config.toml
model = "audio embedding model"
dataset = "acted Russian speech (Dusha)"
train_examples = 26041
time_shift_ms = 100
n_mels = 64
hop_length = 160
input = "log_mel"
spec_augment = true
win_length = 512
targets = ["emotion"]
num_classes = 4
embedding_dim = 64
arch = "tdnn"
norm = "batchnorm"
activation = "gelu"
depths = [12]
kernel_size = 3
stem = "single"
widths = [192]
am_softmax_margin = 0.2
am_softmax_scale = 16
init = "orthogonal"
optimizer = "muon"
muon_scale = "match_rms_adamw"
lr = 0.0044
momentum = 0.95
nesterov = true
orthogonalizer = "newton_schulz_5"
adamw_lr_other_params = 0.00077
gradient_noise = 0.3
steps = 40000
batch_size = 64
epochs = 98.3
lr_schedule = "step"
warmup_steps = 2000
weight_decay = 0.05
adamw_weight_decay_other_params = 0
Rows from block 2 of a small audio embedding model, named by matrix and row number. Each number is 128 + 32 x the weight over its row's rms, rounded and kept within 0 to 255. All counts start at 0.
After each channel's rows are labels from the 100 clips, of 14976, where the channel reaches its highest value: "loudest" is the band of the loudest frequency at the time of the peak. Only what is clearly more common there than usual is listed. The data: acted Russian speech (Dusha). In brackets: how many of the 100, against the usual share in percent.
# conv: width-3 conv, dilation 2 (model.blocks.2.conv.weight, 192x192x3, each kernel summed), inputs 96-191

conv.174 [108 110 124 105 166  83 130 134  88 155 131 160 164 158 167 120 135 132 143 145 168  99 142 147 189 125 136 117 175  94 136 143 132 145  82 100 168  63 113 103 132 134 113 105 130 109 119  63 116 179 166 151 124 138 160 145 111 124 164 118 123  73 162  79 157 123  93 152 164 102 134 115  77 101  98 105 157  75  85 114 187 129 172 124 159 137 191 102 128  65 105  94 128 112 114 145]
loudest: 250 to 500 Hz (49 vs 19.6); 500 to 1000 Hz (28 vs 8.7)

conv.16 [ 95 184 105 124 133 107 163 173 134 117 130  84 131 158 127 165 155 108 155 159  89 163 180 165 178 100 116 157  86  78  72 134 137 153 187 118  96 177 181 151 146 164 118 198  73 179 170 149 139  98 110 113 128 129 103 119 128 193 131  99 137 141  45  88 197 122  96 112 135 160 148 144 142  77 139 164  67 131 126 100 110 127 147 147 125 154 117 187 129 127 111 144 167  93 126 116]
loudest: 4000 to 8000 Hz (30 vs 7.6)

conv.34 [127 204 152 161 144  80 152  88 123  93 154 131  72 158 107 119 112 110 153 125 121  88 154 114 154 111 173 172 119 124  66 138 165  93 125 133 132  90 139  80 146 114 120  54 137 168 120  94 108 152 162 150 134 119 104 157  66 110 196 144  80 141 111 129 141 190 126 133 142 121 189  91 134 196 187 115 100  83  81 156 146 144 119 155 108 141 171 139 169 127  93 110 189 106 183 132]
loudest: 250 to 500 Hz (44 vs 19.6); 4000 to 8000 Hz (28 vs 7.6)

conv.9 [140  99 130  82 185 179 140 121 137 168 115 152 135 110  74 123 139  72 118 120 112 125  56  95 142 227 152 120  60 143 159 115 168 180 161 139 187  70 136 144 133  86 136 141  95 152 113 150  92 115  98 111 121 123 136 100  75  82 126  82 120 127 182 103 135 118 151 162  64 139 109 146  81  55 143 104  92 147 122 135 155  90 110 137 130  98 164 168 161 107  71  60 145 142 102 127]
loudest: 4000 to 8000 Hz (28 vs 7.6)

conv.5 [134 134  99  94 165  95  74 183 139  88 134  81 121 116 139 163 106 118  50 146 154 118 126 137 152 129 160 167 151 147 220 149 113 136 136 146 106 159 125 138 119 154 143  76 124  81  93 119  90 153 162 107 138  88  94 129 133 137 128  49  46 118 171 103  79 139 142  81  89 158 173  95 122 198 108 155  91 123 187 149 122 126 111 176 178 141  82 137 124 143  91 124 122 113 106 138]
loudest: 500 to 1000 Hz (44 vs 8.7)

conv.87 [ 69 157  91  65 116 163  99 151 156 183  98 148 151 108 126 113  81 129  98  95  87 124 125 140 100 118  58 171 103 130 170 102  65 110 105 123 132  94 186 116 101 109 132 170  66  85 150 135  49 121 142 114 151 122 130 203 178 118 190 112 105 149 162 119 126 140 110 134 136 134 109 143 115 146 157  90  72 147 161 141  64 111 155  93 141 145 144 158  70 136 117 106 125 109  93 118]
loudest: 500 to 1000 Hz (36 vs 8.7)

conv.36 [138 145 116 138 157 153 101 136 105 175 133 145 144 132 159  85 145 148 156 123 107 134 109 134  87 152 145 124 109  64 140 116 208 135 119 141 159 101 132 152  80  90 145 104 126  72 182 165  98 149  73 118 129 153 103 158 129  69 152 115  96  93 137 139  57 141 145 167 164 123  83 124 123 114 164 127 105 151 143 141 148 111 115 128 102 138 128 133 117  96  15 126 116 107 166 168]
loudest: 4000 to 8000 Hz (50 vs 7.6)

conv.41 [ 87  70 109 108 173 128 113 101 111 145 119  68 175 191  73 142 112 114 110  37 126 138 153 126 104 162 161 126  81 121 148  83  85  91 155 124 162 120 112 117 155 147 124 109 145 122 104 131 107  83 114 171 145 158 168 108 194 128  71 137 154  97 122 148  95 159  80 150 168 121 181 132 102 151 121 107 108  90 137 176 117 163 188  78  81 140 157 158 174 134  96  99 161  96 154 130]
loudest: 250 to 500 Hz (70 vs 19.6)

conv.81 [136 143 126 170 125 125 165  71 128  81 104 109  69 138 155 132 117 124 169 162 124  63 126 112  62 177 139 142 146 147 150 125  93 159 136 159 173 189 132 179 194 106  83 188 169  90 136  83 104 143 121 158  77 121 146 100 106 102  94 127  90 137  76 108 135 139  78 162 126 116 105 104 156 116 147 133 146 127 166 124  80 146 174 133 117  98 148  97 141 161 171 107  86  78 109 203]
loudest: 250 to 500 Hz (42 vs 19.6)

conv.68 [128 135  94 103 113 166 121 111 145  97  98 125 106 131 124 104 184 129 116 119 127 123  97 163 103 163 184 148 137 171  81 124 145 171 113  99 171 109 141 125  63 148 115 102 132 127 120 141  85 161 100 186 107  85  86 120 144 164 119 161  75 141 123 199  19  84 125 112 158  68 153 161 158 103  90 123 196  55 154 126 129  85 141 145 136  81 106 108 135 110 100 142 126 150 103 128]
loudest: 500 to 1000 Hz (43 vs 8.7)

conv.179 [150 163 138 114 117  89 133 155 131 145 121 159 133  89  16 150 159 161 128 162  98 133 140 142 115  58  99 105 124 124 119 109 134 157 131 137 162 161 109  68 111 141  85  94 160  92 133 103  91 172 110  94 118 136  98 111 114 131 134 124 101 123  82 156 138 124  86 114 154  89 119 152  90 165 146 218 145 135 179 107 121 210 118  71 142 116 135 135 116 131 115 132 118 132 113 106]
loudest: 500 to 1000 Hz (26 vs 8.7)

conv.123 [151 182 112 111 143 138 131  51 125  65 118  91 103 138 104 148 113 137 123  88 139 128 147 117  92 118 111 124 123 132 138 121 142 123 139 134 141 146  92 117 133 128 113 103 151  87 168 132 120 163 110  88 118  90 125  78 118 131 127 171 126 188 129 119  90  77  78 107 134  77  96 130 120 119 176  88  28  82 100 139 106 113  95 158  30 134  71 151 138 114 174 149 147 104 153 109]
loudest: 500 to 1000 Hz (43 vs 8.7)