A small audio embedding model, trained from scratch.
Model: 0.939M parameters, log mel input, arch tdnn, depths [12], widths [192].
Data: trained on acted Russian speech (Dusha), 26041 training examples, 98.3 epochs.
Rows from block 6 of a small audio embedding model, named by matrix and row number. Each number is 128 + 32 x the weight over its row's rms, rounded and kept within 0 to 255. All counts start at 0.
After each channel's rows are labels from the 100 clips, of 14976, where the channel reaches its highest value: "loudest band" is the band of the loudest frequency at the time of the peak. Only what is clearly more common there than usual is listed. The data: acted Russian speech (Dusha).
# conv: width-3 conv (model.blocks.6.conv.weight, 192x192x3, each kernel summed), inputs 64-127

conv.116 [116  96  71  99 157 161 141 116  78 163 144 105 176 117 144 173 177 197 122  96 204 146 133  58 112 138 149 119 207 117  70 146 111 162 153  80 142 124 117 158 168 142 113 164  99 199 163 105 141 123 179 170 148 148  82 140 120 141 146 139 166 157 144  91]
loudest band: 500 to 1000 Hz

conv.38 [112  48 155 125 141  86 109 186 150 115  85  61 115 181 125 134  47  81  93  93  96 109 163 171 107 140 158 129 113 116 148  92  83 161 132  91 100 114 111 121 167 100 103 108  79 123 135 147 109 174 153 126 123 164 155 104 147  86 126  73 170 128 143 157]
loudest band: 500 to 1000 Hz

conv.72 [ 96 139 203 123  75  81  61  90 137 124 146 182 145 135 117 125  83 118 148  98 159  77  85 139 133 218 128 141  84 138 138 115 149  75 139 123 129 130 149 123 112 169  83  92 137 137  42 131  95  72 121 125 161 192  92 134  71 153 120 130 145 148 147 135]
loudest band: 250 to 500 Hz; 500 to 1000 Hz

conv.105 [ 96 153 180 152 161  95 161 162 154 153 138 156 134 143  96  52  95 160 109  70 113  88  95 106 141  96  75  38 127 109 183 185 101 103 125 161 138 106 126 117 102 123 121 134 124 133 134 125 113 127 134 145 114 149 195 131 147  81 133 165 123 168 127 114]
loudest band: 250 to 500 Hz

conv.41 [126 111  78  82 158 100 106 103 215  84 123 186 153 128 119 115 100 138 163 157 120  92 110  65 170 200 112 135 145  84 113 146  99 102 155 133 154 154 131  87 115 149 140 143 108 133 125 138  62 137  69 146  97 125 176 135 108  72 180 150 131 137 154 127]
loudest band: 2000 to 4000 Hz

conv.22 [ 64 134 132 126 167 158 123 158 103 132 127 152 104 161 122  99  89 166 141 149  93 103 153 102  79 168 136 118 168 134 188 169 128 147 137 112 178 128  61 117 147 133 103 109 125 153 157 137  88 132  65 219 135 134  65  89  94 124 115 127 104 128 146 109]
loudest band: 500 to 1000 Hz

conv.104 [145 133 158 149 129 177 102 133 149 100 107 140 134 125 157 183 132 105  83 135 134 169 129 104 144  99 250 154 125 130 113  84 106 137  80 163 121  97 123  99 124 170 158 165 139 163 131 174 160 134 114  58 181  99 130  89 105 163 153 132  83  96 152 135]
loudest band: 250 to 500 Hz; 500 to 1000 Hz

conv.152 [101 102 114 101 113 113 162  93 154 107  87 102 130 121 100 160  92 193 137 150  66 122 100 144  76 160  97 124 144 208 189 156 149 141  84  80 128 101 195  99 166 121 177 115 119 122  94 142 147 102 130 194 196 119 132 155 219 111 145 169 139  67  71 120]
loudest band: 500 to 1000 Hz

conv.160 [186 161  88 236  80 142 123  93 144 140 122 195 109 116 118 135 154 107 131 123 126 118 105 147  84 155 127 106  75 118 108  87 159 105 105 127 136 156 109 117 141 114 137 161  72 143 135 145 114 138 147  86 153 101 120 123 155 135 154 174 154 121 151  58]
loudest band: 250 to 500 Hz

conv.78 [ 83 160 117  82 117 179 174  92 108 161 123 117 105 133 124  84 155 180  65 187 166  86 114  84 124 101 140 163 110  94 120 132 155 146 161 128  70  71  69 135 122 153 195 123  92  92  45 124 132 158 194 109  86 121  95 132 111  97  63  86  84  85 137 180]
loudest band: 500 to 1000 Hz

conv.163 [115 107 149 174 117 151 118 153  70 134 112 103  79  62 136  98 140  97  70 124  74 124 169 119 186 135  99 127  44 153 130 103 130 136 139 140 100  82 114 139 123 146 161 135 142 124 126 149 173 126 150 148 146 130  98 128 116  95 160 147 108 157 118 192]
loudest band: 250 to 500 Hz

conv.56 [132 103 111 102  96 118 149 135 142 153  97 171 176 121 152  93 139 104 128 103 146 124 141 162 105 153  91 172 102 105 110 124  96 201 216 149 127 133 147  99 156 199 138 124 186 133 140 106 172 127 183 148 140  91 112 114 157  80 151 130 196 144  99 143]
loudest band: 500 to 1000 Hz

conv.172 [115 128 133 128 148 138 174 126 161 105 128 159 133  99 156 122 104 201 132  82 167 135 135 162  91  93 104  94 144 128 135  82 116  80 145 200 176 177  94 177 123 193 124 150 174 148  52 148 162 143 109 138 139 106 101 117 152 162 151 126 134 105  97 148]
loudest band: 4000 to 8000 Hz

conv.164 [158 175 188 143 158 108 171 144 135 138 109 162 103 140 160 107 152 172 143 173 201 110  89 123 156 125 111  89 112  83 132 151 185 163 162 151  97 108 112 112 132 106  13 133  82 103 142 114 150 118 121  97 121 137 146  72 120 137 122 135  96  98 125 130]
loudest band: 250 to 500 Hz

conv.63 [ 92 183 150 136 117 125 100 117 140 101  68 153 104 136 205 124 142  90 155 116 146 125 163 124 110 108 138 148 155  82 179  77  95 125 106 139 174 152 178 119 100  75 123 158 154 181 105 145 139 156  89 164 148 131  86 163  81 156 105 119 165 142  91 195]
loudest band: 500 to 1000 Hz

conv.68 [117 111 133 125 155 104 192 156 139 125 148 105 107 131  54 150 140  92 124 151 107 154 154 127 101 134 137 167  81 149  74 139 132 153  81 120 117  54 113 139 103 150 156 133 131 102 127  54 104 181  75  57 141  92 163 154 132 162 109 126 128  83 173 109]
loudest band: 250 to 500 Hz

conv.89 [112  60 143  86  95  78 122 196  95 110 154 141  70 189 168 107 155 129 170 170 132 133  92  87 116 135 110 162  99 114  79 141 134 203 123 146 141 107 249 165 157  85 111 105 111 152 104 129 138 184 101 184 164  96 100 156 107 123 112 104 130 117 106 209]
loudest band: 4000 to 8000 Hz

conv.47 [133 156 152 165  54 125 141 108  84 164  91 155 136 132 104 150  97 197 182 105  85 133 193 126 118 115  92  80 134 204 199 143 153 132 132 167 100 188  52 160 109 131 151 125  96 118 105 146 116 100  93 115 133 173 147 104 196 156  57 137  86 127 201 180]
loudest band: 500 to 1000 Hz

conv.186 [122 190 157 125 184 152 130 149 178 148 116 157 102 142 144  93 136 160  96 118 157 161 170 178 148 128 112 155 103 113 168 179 109 118 102  54 135 134  85 141 145 111 146 113 173 146 132 124 162 112 109 202 150 207 107 104 180  96  87 128 125 100 139 172]
loudest band: 4000 to 8000 Hz

conv.69 [139 127 120 134 148  96 136 183 130 189 122 158 101 185  78 183 159 108 140 139 114 111 127 156 123 128 141 163 160 162 165 228 155 100 188  72 149 142 139 190 142 119 161  85  62  30 102 177 140 125  97 119 135 164 156 134 152 120 140 141  93 141  79 179]
loudest band: 500 to 1000 Hz

conv.23 [104 122 101 132 106 146 127 122 154 127 116 143 106 181 159 112 138 141 182 124  54  91 113 131  98 134  25 108 162  72 143 185 169 113  88 113 135 125 143 161  71 138 110  96  89 149 150 138 146 134  65 111 153 109  43 155  98 140 169 138 115  99 104 140]
loudest band: 4000 to 8000 Hz

conv.92 [168 130 169 117  90 130 111 187  62 139 128 184 105 157 113 121 109  87 148 135 167 101 157 164 111 102 139 168  87 153 135 114 126 180 117 115 142 132 105 131  85 103 179 147  75 166 147 128 115 120 152 190  66  74 123  72  83 142 133 114 148 127 135 124]
loudest band: 250 to 500 Hz

conv.37 [172  81 162 123 130 147 123 143 133 102 132 129 104 133 126 105  89 138 132  99  75 147 203 166 157 162 196  78 195 143  98  96  99 153 150 124  79 127 127 167 127 160  93 114 108  81 103 113 169 103 114 186 123 157 113 145 119 130 112 114 156 160  41 132]
loudest band: 250 to 500 Hz

conv.31 [131 142 161 139 134 155 156 125 150 127 106 140 134 121 190 137  96 170 160 167 149 195 167  99 138  97 133 124 165 175  75  99 152  76 168 134 169  74 164  78  92  62 163 140 173 128 198 137 111 145 105 104 122 115 130 110 141 145 103 165 137 112 114 165]
loudest band: 500 to 1000 Hz

conv.149 [134 157 162 153 116  36 121 139 122  37 131 159 106 141 142 130 124  93 125 128 149  85 156 134 135 134 150 137 171 211 127 100 129  83 148 170 141 113 123  86 119  80 114 116  86 114 163 165 106 104 124 104 170 131  99  60 141 104 107 145 116  73 122 106]
loudest band: 500 to 1000 Hz

conv.66 [135 114 195  76 112 144 112 178  91 129 160 154 107 109 109 118 141 114  52 154 176  76  72 109  78 103  86 151 148 142  35  95 115 117 141 200 191 118 156 130  96  75 121 128 170 114 114 141  87 160 156 145  89  94 104 167 100 165 162 127 158 173 145 159]
loudest band: 500 to 1000 Hz

conv.29 [110 130 131 127  69 168 118 153 126 198 113 145 124  95 144 173 144  94 131  88 137 166 164 144 116 140 207 151 139 122 133 139 190 190 130 118 145 137  60  67 184 118  86  95  93 123 116 163 164 214 172  92  99 153 109  88  96 139 177 148 171 157 110  63]
loudest band: 500 to 1000 Hz

conv.112 [162 123 130 181 120 211 107 100 121 117 134 123 101 121 177 139 105  89  54 131 170 110 148 117 128 151  86 190 171  68 146  87  86 106 136 159 122 154 141  93  78 118 162 124 149 127 158 132  53 136 148 133 116 151 118 123 126 111 122 158 169 124 133 113]
loudest band: 500 to 1000 Hz

conv.156 [ 80 144 130 104  69  87 104 135 192 155 172 119 190 145 201 126 180  94  78 107  64 129 112  92 165 210 193 115 148  71  96 101 124 102 169 212 171  99  87 129 150 129 130 174 121 129 106  83  44 166 122 132 104 149 124 113 121 119 141  77 138 174 118 127]
loudest band: 500 to 1000 Hz

conv.28 [126 143 100 124  89 117 133 149  94  98  76 135 110 106 124 145 122  84  68 172 163  97 156 133 122  62 127 157 110 180  95  76  79 140 125 117 157  88 119 108 110 179 140 125 132  93 143 166 153 151 118 175  85 136 127 186 142 134 110 168 114 115 176 154]
loudest band: 250 to 500 Hz

conv.86 [125 163 122 165 176 177 113 109 158 201 138 116 167 145 148 149  90 151 174  94  88 144 119  96  96 142 116 118 117  82 162 199 152 113  65 156 175 146 101  98  92 130 164  86 111 108 157  90 133 100 113 138 119 125 157  93 141 188 187 139 148 136 132 138]
loudest band: 4000 to 8000 Hz

conv.173 [ 87 168  90 123  76 142 130  64 156 134 102 136 120  45 100 162  92 100  75 100 141 169 151 159 121 168 103 105 168 118 119 137  95  68 111 213  96 149 121 125 134 137 174 125 165 181 126 189 156 141 119 108 134 159  98 152 197  69 225 106 103 139 105 117]
loudest band: 4000 to 8000 Hz

conv.182 [103 126 103 159 159  96 135 113  94  92 104 140  75  78 119 148 160 170 199 156 108 125 165 108 126 114 159 123 121 109 147 167 175  82 175 107 135  61 165 144 132 177  90 147 124 158 140 169 148 142 151  67 153 114 152 157 120 133 167 154 123 103 132 183]
loudest band: 500 to 1000 Hz

conv.21 [ 94 109 161 155 146 136  92 180 129 108 143 153 101  73 211  94  68 110 129 107  87 144 137  86 125  98 148  90 114 154 100  64 137 180 149 180 162 207 112 115 102 119 123 158 179 100  59 168 123  94 175  68  89 107  72 119 181 163 135 119 111 137 126 131]
loudest band: 250 to 500 Hz

conv.151 [ 60 177 174 183 121 142  92 164  82  96 114  91 159 139 123 158 182 166 130 113  91 169  91 198  93 143 108 113 140 131 130  81 153  95 153 114 141  99 117 157 145 113 102 108  75 122  70 118 130 187 133 149 106  98 108 158  83 107 130 114 133  95 114 118]
loudest band: 250 to 500 Hz

conv.122 [131 151 126 153  91 111 186  90 150 150  49 138  87 104 130 116 122 149  91 123 152 121 102 170 101 183 130  77 125  81 109 138 105 141 119 132  86 102  48 104  98 116 144 142 169 121 152  68 122 141  88 170 138  76 109 133 200  98 105 134 155 122  83 155]
loudest band: 4000 to 8000 Hz

conv.135 [126 111 174 143 163 106 200 127 121 233 137 104 118 141  93  70 149 126 142 228 151 136 123 186  81 101 168 131 101 131 133 126 102 122 142 107 127 154 118 107  89 120 132 142 130 132 165 109 103 134 152 151 110 127 111 155 145 114 100 141 127 122 108 182]
loudest band: 500 to 1000 Hz

conv.74 [103 107 148 120 116 115 119 119 125 157 190 102 134 127 103 149 156 138 131  98 143 144  92 171  89 149  88 181 145 141 100 204  81 101 155 129 127 101 142 164 143 128 155  96  65 201  78 120 146  44 136 116  98 131 123 121  54 133 100 195 148 103 117 153]
loudest band: 250 to 500 Hz