From a checkpoint of a small audio embedding model: muon at rate 0.0044, batches of 64.
Rows from block 8 of a small audio embedding model, named by matrix and row number. Each number is 128 + 32 x the weight over its row's rms, rounded and kept within 0 to 255. All counts start at 0. Numbers have three digits each.
After each channel's rows are labels from the 100 clips, of 14976, where the channel reaches its highest value: "responds to" is what is common among them; "loudest band" is the band of the loudest frequency at the time of the peak. Only what is clearly more common there than usual is listed. The data: acted Russian speech (Dusha).
# conv: width-3 conv, dilation 2 (model.blocks.8.conv.weight, 192x192x3, each kernel summed), inputs 64-127

conv.155:147145109073215092129071119072126093158172194141083152065159092151095172094134172103145105058129087121090109079106143064116098080137215172178132097139158147081201121136138100117113125109102161
responds to: emotion: angry
loudest band: 250 to 500 Hz; 500 to 1000 Hz

conv.151:061164156099054230132068046122146102125128127114147179120111139113154073066122134161143201141095132152106060157103109149131066150140111173141077172125185111090146187128147179131085103088064119
responds to: emotion: positive
loudest band: 250 to 500 Hz; 500 to 1000 Hz

conv.3:084191161179124104136127137165098142134182115098139130096132122167136092158141114113126145185100115148180106094063180123134101119128086185071144114148179168144139171049048148126124141148122110
responds to: emotion: positive
loudest band: 250 to 500 Hz

conv.76:181144093111154087136170155123138168098094062118080136160151087099161114119100127132074101109114095098159124149096133132104074112099087041154198092156133172151090107133082113189145102107096121
responds to: emotion: positive
loudest band: 4000 to 8000 Hz

conv.152:118121131088134136196103140165172096123136117187096092114147159176112151173102145174101125152126129109124127134124119101150130104223125157135114165144135176141158127104153151068108109075114112
responds to: emotion: positive
loudest band: 250 to 500 Hz; 500 to 1000 Hz

conv.5:105163147139136085174119155128113167088068113116058088117124115097184141163126159123086094135141132109104174118144146120158116166124175180092108145132119199157113150165118238149122112101098082
responds to: emotion: positive
loudest band: 500 to 1000 Hz

conv.97:120138106150132138102160047077137135125122111140188229151137099103066135150170164120117162117137148171164090155073085125141141129126110216109112110113140207142103100180078064129150102079149131
responds to: emotion: positive
loudest band: 250 to 500 Hz; 500 to 1000 Hz

conv.17:139120089097128183060088152147145084083104169136131102064147085100131095081127096148092140093103121115145152047167058145148104137114095126095123144028116160125101187136095113186112156184125137
responds to: emotion: positive
loudest band: 500 to 1000 Hz

conv.188:169115100135167104077100098148137111109151134112124149086109121114111116146102132082177159139158149089079159121152174135134142096156135154145159180122083093105098151194143075060117082129086144
responds to: emotion: angry
loudest band: 4000 to 8000 Hz

conv.2:113153075152109112139130128099187089138144147138134156152127145138210111138099099087061123184110107104129139139149085137189102099088139224142142190106070141120153124125086125083094099117109162
responds to: emotion: positive
loudest band: 250 to 500 Hz

conv.159:094138087070075145140128157133171140085145169127110115079149157110180143179159113093171107111150071159143133079103139091105149105135116147118155143128171137154158069131130122111192126106127107
responds to: emotion: positive
loudest band: 250 to 500 Hz

conv.139:071170096096114076114149104112179166163104124161095138141086106119120192177110074104131146077070133164180080131122108150123111166151125114120172148116170136141158130104157093072083138193134161
responds to: emotion: positive
loudest band: 250 to 500 Hz

conv.71:131078118137109089105130125081136185117128165072141106188155160169160163127144078164166090157133123125098108130122096098169070095179106158105115135115167080076065194150169149091101110139052125
responds to: emotion: angry
loudest band: 500 to 1000 Hz

conv.56:110107127105101136130172183108101148125112091108149146110184134154122122088117107145107108061120122135166125189162115114134132149145132103043125166109080124108111138130112155153101192125077160
responds to: emotion: positive
loudest band: 500 to 1000 Hz

conv.4:158133130111137118143154165143094156049092164071157118182140121151099092120116146151072133109150151072138136156118161121126135115096179106178112095104115145102149100170138091129098148055157130
responds to: emotion: angry
loudest band: 4000 to 8000 Hz

conv.161:209153101127212180147174125177123167088103134122118116149178091170137147122138110136101128112079129136047142113137120123169128093140126068139145162159182074114150177158113091118172138154136128
responds to: emotion: positive
loudest band: 250 to 500 Hz

conv.154:087121160143110067181079154174111167141127146155099183138107134145126169113071132168150161156088128154131092162093136101106127178141105121140088119090091117124151105212127079154148165141059148
responds to: emotion: sad
loudest band: 250 to 500 Hz

conv.93:096122156131189139110117121112171067137102053143124198150093141099169152137139129168126125172080113065122051120109142143135119098161106127181177134120107107143116132127108146180146157106139202
responds to: emotion: positive
loudest band: 500 to 1000 Hz

conv.158:161157127191127132062139128098149147075145090118147139122129146138118098133134136118179137142149179096125117090066163166173126114115133096110085129154127122143120156114110134128133095086110113
responds to: emotion: angry
loudest band: 4000 to 8000 Hz

conv.178:147127122158150135103133100146125124161075064120105197086084105152101104101159123134092100168153131144190093160125159102092117145132125210137103156114133130136140044121128173089071176178170190
responds to: emotion: positive
loudest band: 250 to 500 Hz

conv.26:128098124078142110112145129098072112177156157146139100098139160104162124087082191208203126087115105115146099126085152092158114127167169179139119099149129118098103102077136117172145157175130169
responds to: emotion: neutral
loudest band: 4000 to 8000 Hz

conv.79:142129130148102101136150124107161139078121153100127120135152134123098114115174162046138115068169125076179161174070069112140041091104142125082120102151165125163112129106148101138090092129179153
responds to: emotion: sad
loudest band: 250 to 500 Hz

conv.52:183204104168137113138142115180115204093098100178150104148147127171182103102123089147067132101121058049139120101097145164141147110141090200089113173124129050142128096137130142149109107058155082
responds to: emotion: angry
loudest band: 250 to 500 Hz

conv.50:157106155063116090137099113100102136122105146152156104150120133090123108152079096154156152109107138148151191103174151135149107099130103131133106136106078111151175112187133125121090086116090064
responds to: emotion: positive
loudest band: 4000 to 8000 Hz

conv.125:166130168115155123147109131117106124133141096140082194082155100152100117108092083142155127127194129116070119088100136121081075142115103088201151163148151143140119128081107120052158105149101088
responds to: emotion: angry
loudest band: 500 to 1000 Hz

conv.120:080098065097093049105125110154130149133124118106079115131155153172093128112148143166132098190124124096106195137133149150147162061177141078173071139120053112131158158148128132116154098116092158
responds to: emotion: angry
loudest band: 500 to 1000 Hz

conv.121:055126062081136108089179120129104147137157138104194097092116087058139149139148133118092132147093125183039110154133149168089134112176132104142111093152093086142160120195131116136110164067124114
responds to: emotion: sad
loudest band: 250 to 500 Hz

conv.55:056114090130089082197077154160109061100158148132149112078154097126099073135109084093052138121110086126156105163074082121119157161112130068182097145067155111092186109139159158088178113146121126
responds to: emotion: sad
loudest band: 250 to 500 Hz

conv.53:085116154154078163155091132114083176165088091127134105050162166123146089162122156145144137106121088112112123110138144071071106161099135123092135087140100153125155084169124141142187110103115148
responds to: emotion: positive
loudest band: 250 to 500 Hz; 500 to 1000 Hz

conv.170:108152085150138127145125118152102060102104121080115127083132148129116116128103086108178136147188103086101097184115161154103127126148139123151106137144124139084174109071126190096119141174104164
responds to: emotion: angry
loudest band: 250 to 500 Hz; 500 to 1000 Hz

conv.81:157167127127148164101118128160178111122118145150107139121133130199117155098166113108112195133110072142113108140031092124068127125093101065101154130130148103104167168140107136150163093098090163
responds to: emotion: positive
loudest band: 4000 to 8000 Hz

conv.75:068169112105084123136118130142105082135119039198140119109070055135112114171076149103065119109115112148093118149126147130100163095154161152132133154080128104090080154126125167166096112138057087
responds to: emotion: positive
loudest band: 250 to 500 Hz

conv.58:126115063165147124144134168156128131090132090102090157121131126163110120134092068166113138119071116103153073118155131206109154120102161134147109105159144116127115138115120110140083090111073120
responds to: emotion: positive
loudest band: 250 to 500 Hz

conv.39:132110126152118122124101150123156101178102079103081107111068131154099161187111119124141094114104131172136122142108131140129181119107145067114118103121097119134143115156169169085149123105112136
responds to: emotion: sad
loudest band: 250 to 500 Hz

conv.147:154102120162104151099120087142095089066080109102185129110115105095112131073117139155133150095147093129127082058077094065127134140098177078136089114129116141115147108093150165165139222113149103
responds to: emotion: angry
loudest band: 250 to 500 Hz

conv.183:158108074145137186098188103054098110127172097118120112185153111148141153123101153115037139184081201102122140175122110167127091110046148126138159097122095183161128085107078072164201147167190163
responds to: emotion: positive
loudest band: 250 to 500 Hz

conv.41:149091112111133113134138100135120167089162192117136065071141184131120082115115106095122128122146093145098121105146145127100153143092134127116113159150134171122141045091113149212161103111118135
responds to: emotion: sad
loudest band: 250 to 500 Hz

conv.124:137131139080164163140143147138077113091199117113108114173173159150066131098137153152162138103135141132170107101108105177154048060151096143146149165171118116126144150107116141124114173082196161
responds to: emotion: positive
loudest band: 500 to 1000 Hz

conv.80:103107153096137134184138114192097166150095110152156092133191062077145078149095123097134113139088096147135152122084190173131083126101134163091109119113149093139081104104096163113139128091106119
responds to: emotion: positive
loudest band: 250 to 500 Hz; 500 to 1000 Hz

conv.113:043077165122158161166123159187082119152093112142182084098082110150143108168137167099108183135135071104122139146152124133114161159147112102144103168153102113175166115118144075156106125195127190
responds to: emotion: positive
loudest band: 250 to 500 Hz

conv.84:138127119158130166121175120144132129074146111096085101139147066151070137129135096090138182137113106110163128093091156197153093132175163141110151107061106125104165179116147080119117093124142199
responds to: emotion: positive
loudest band: 250 to 500 Hz; 500 to 1000 Hz

conv.153:123115108147169088152173171107108157115104111040090067158079136183190088134126157143154116120113157117104151115145155170152147119114159149126159166097124144108121114116170135167147136159130167
responds to: emotion: angry
loudest band: 250 to 500 Hz

conv.87:128097135089153132165176168155075130137075130104119116129177097092109107111155099143123156158123058109108077162132149148136076119088151159134162105156201134096184135102072157156052088183121103
responds to: emotion: positive
loudest band: 250 to 500 Hz; 500 to 1000 Hz

conv.106:136096123193174068132101167111127125113143085118138105076138065176126115101110144126114068130153140129140133165124105154193089183110129096145067163145164103176074189100128125186116158104149103
responds to: emotion: angry
loudest band: 250 to 500 Hz

conv.141:113137110092177147140121166127123083171123146075150132091123207110113100110149139071134098124138163126136131116088176115107146114160195130195081128124117109132148164205110102162123165140178107
responds to: emotion: angry
loudest band: 500 to 1000 Hz

conv.184:135161116092173134125090118138155113074082196099113158166170134113063125062128123112128096153144103150106130137107161090129133108215202104191115135116114124102118206170125098173179110098122112
responds to: emotion: angry
loudest band: 500 to 1000 Hz

conv.23:147102134142131099130166139091180072125118099094132129086143107136091118150094093162136151125135083145149103196127186139142086133103167114092178145090166187146135136085098149135113204114180125
responds to: emotion: sad
loudest band: 250 to 500 Hz

conv.59:141083146119143110133100132104116177184159170127127090135103098095088138158131122158115108155087129157060151084094127129109132100138134103110088146158130098120195085078119095090153129142095132
responds to: emotion: sad
loudest band: 250 to 500 Hz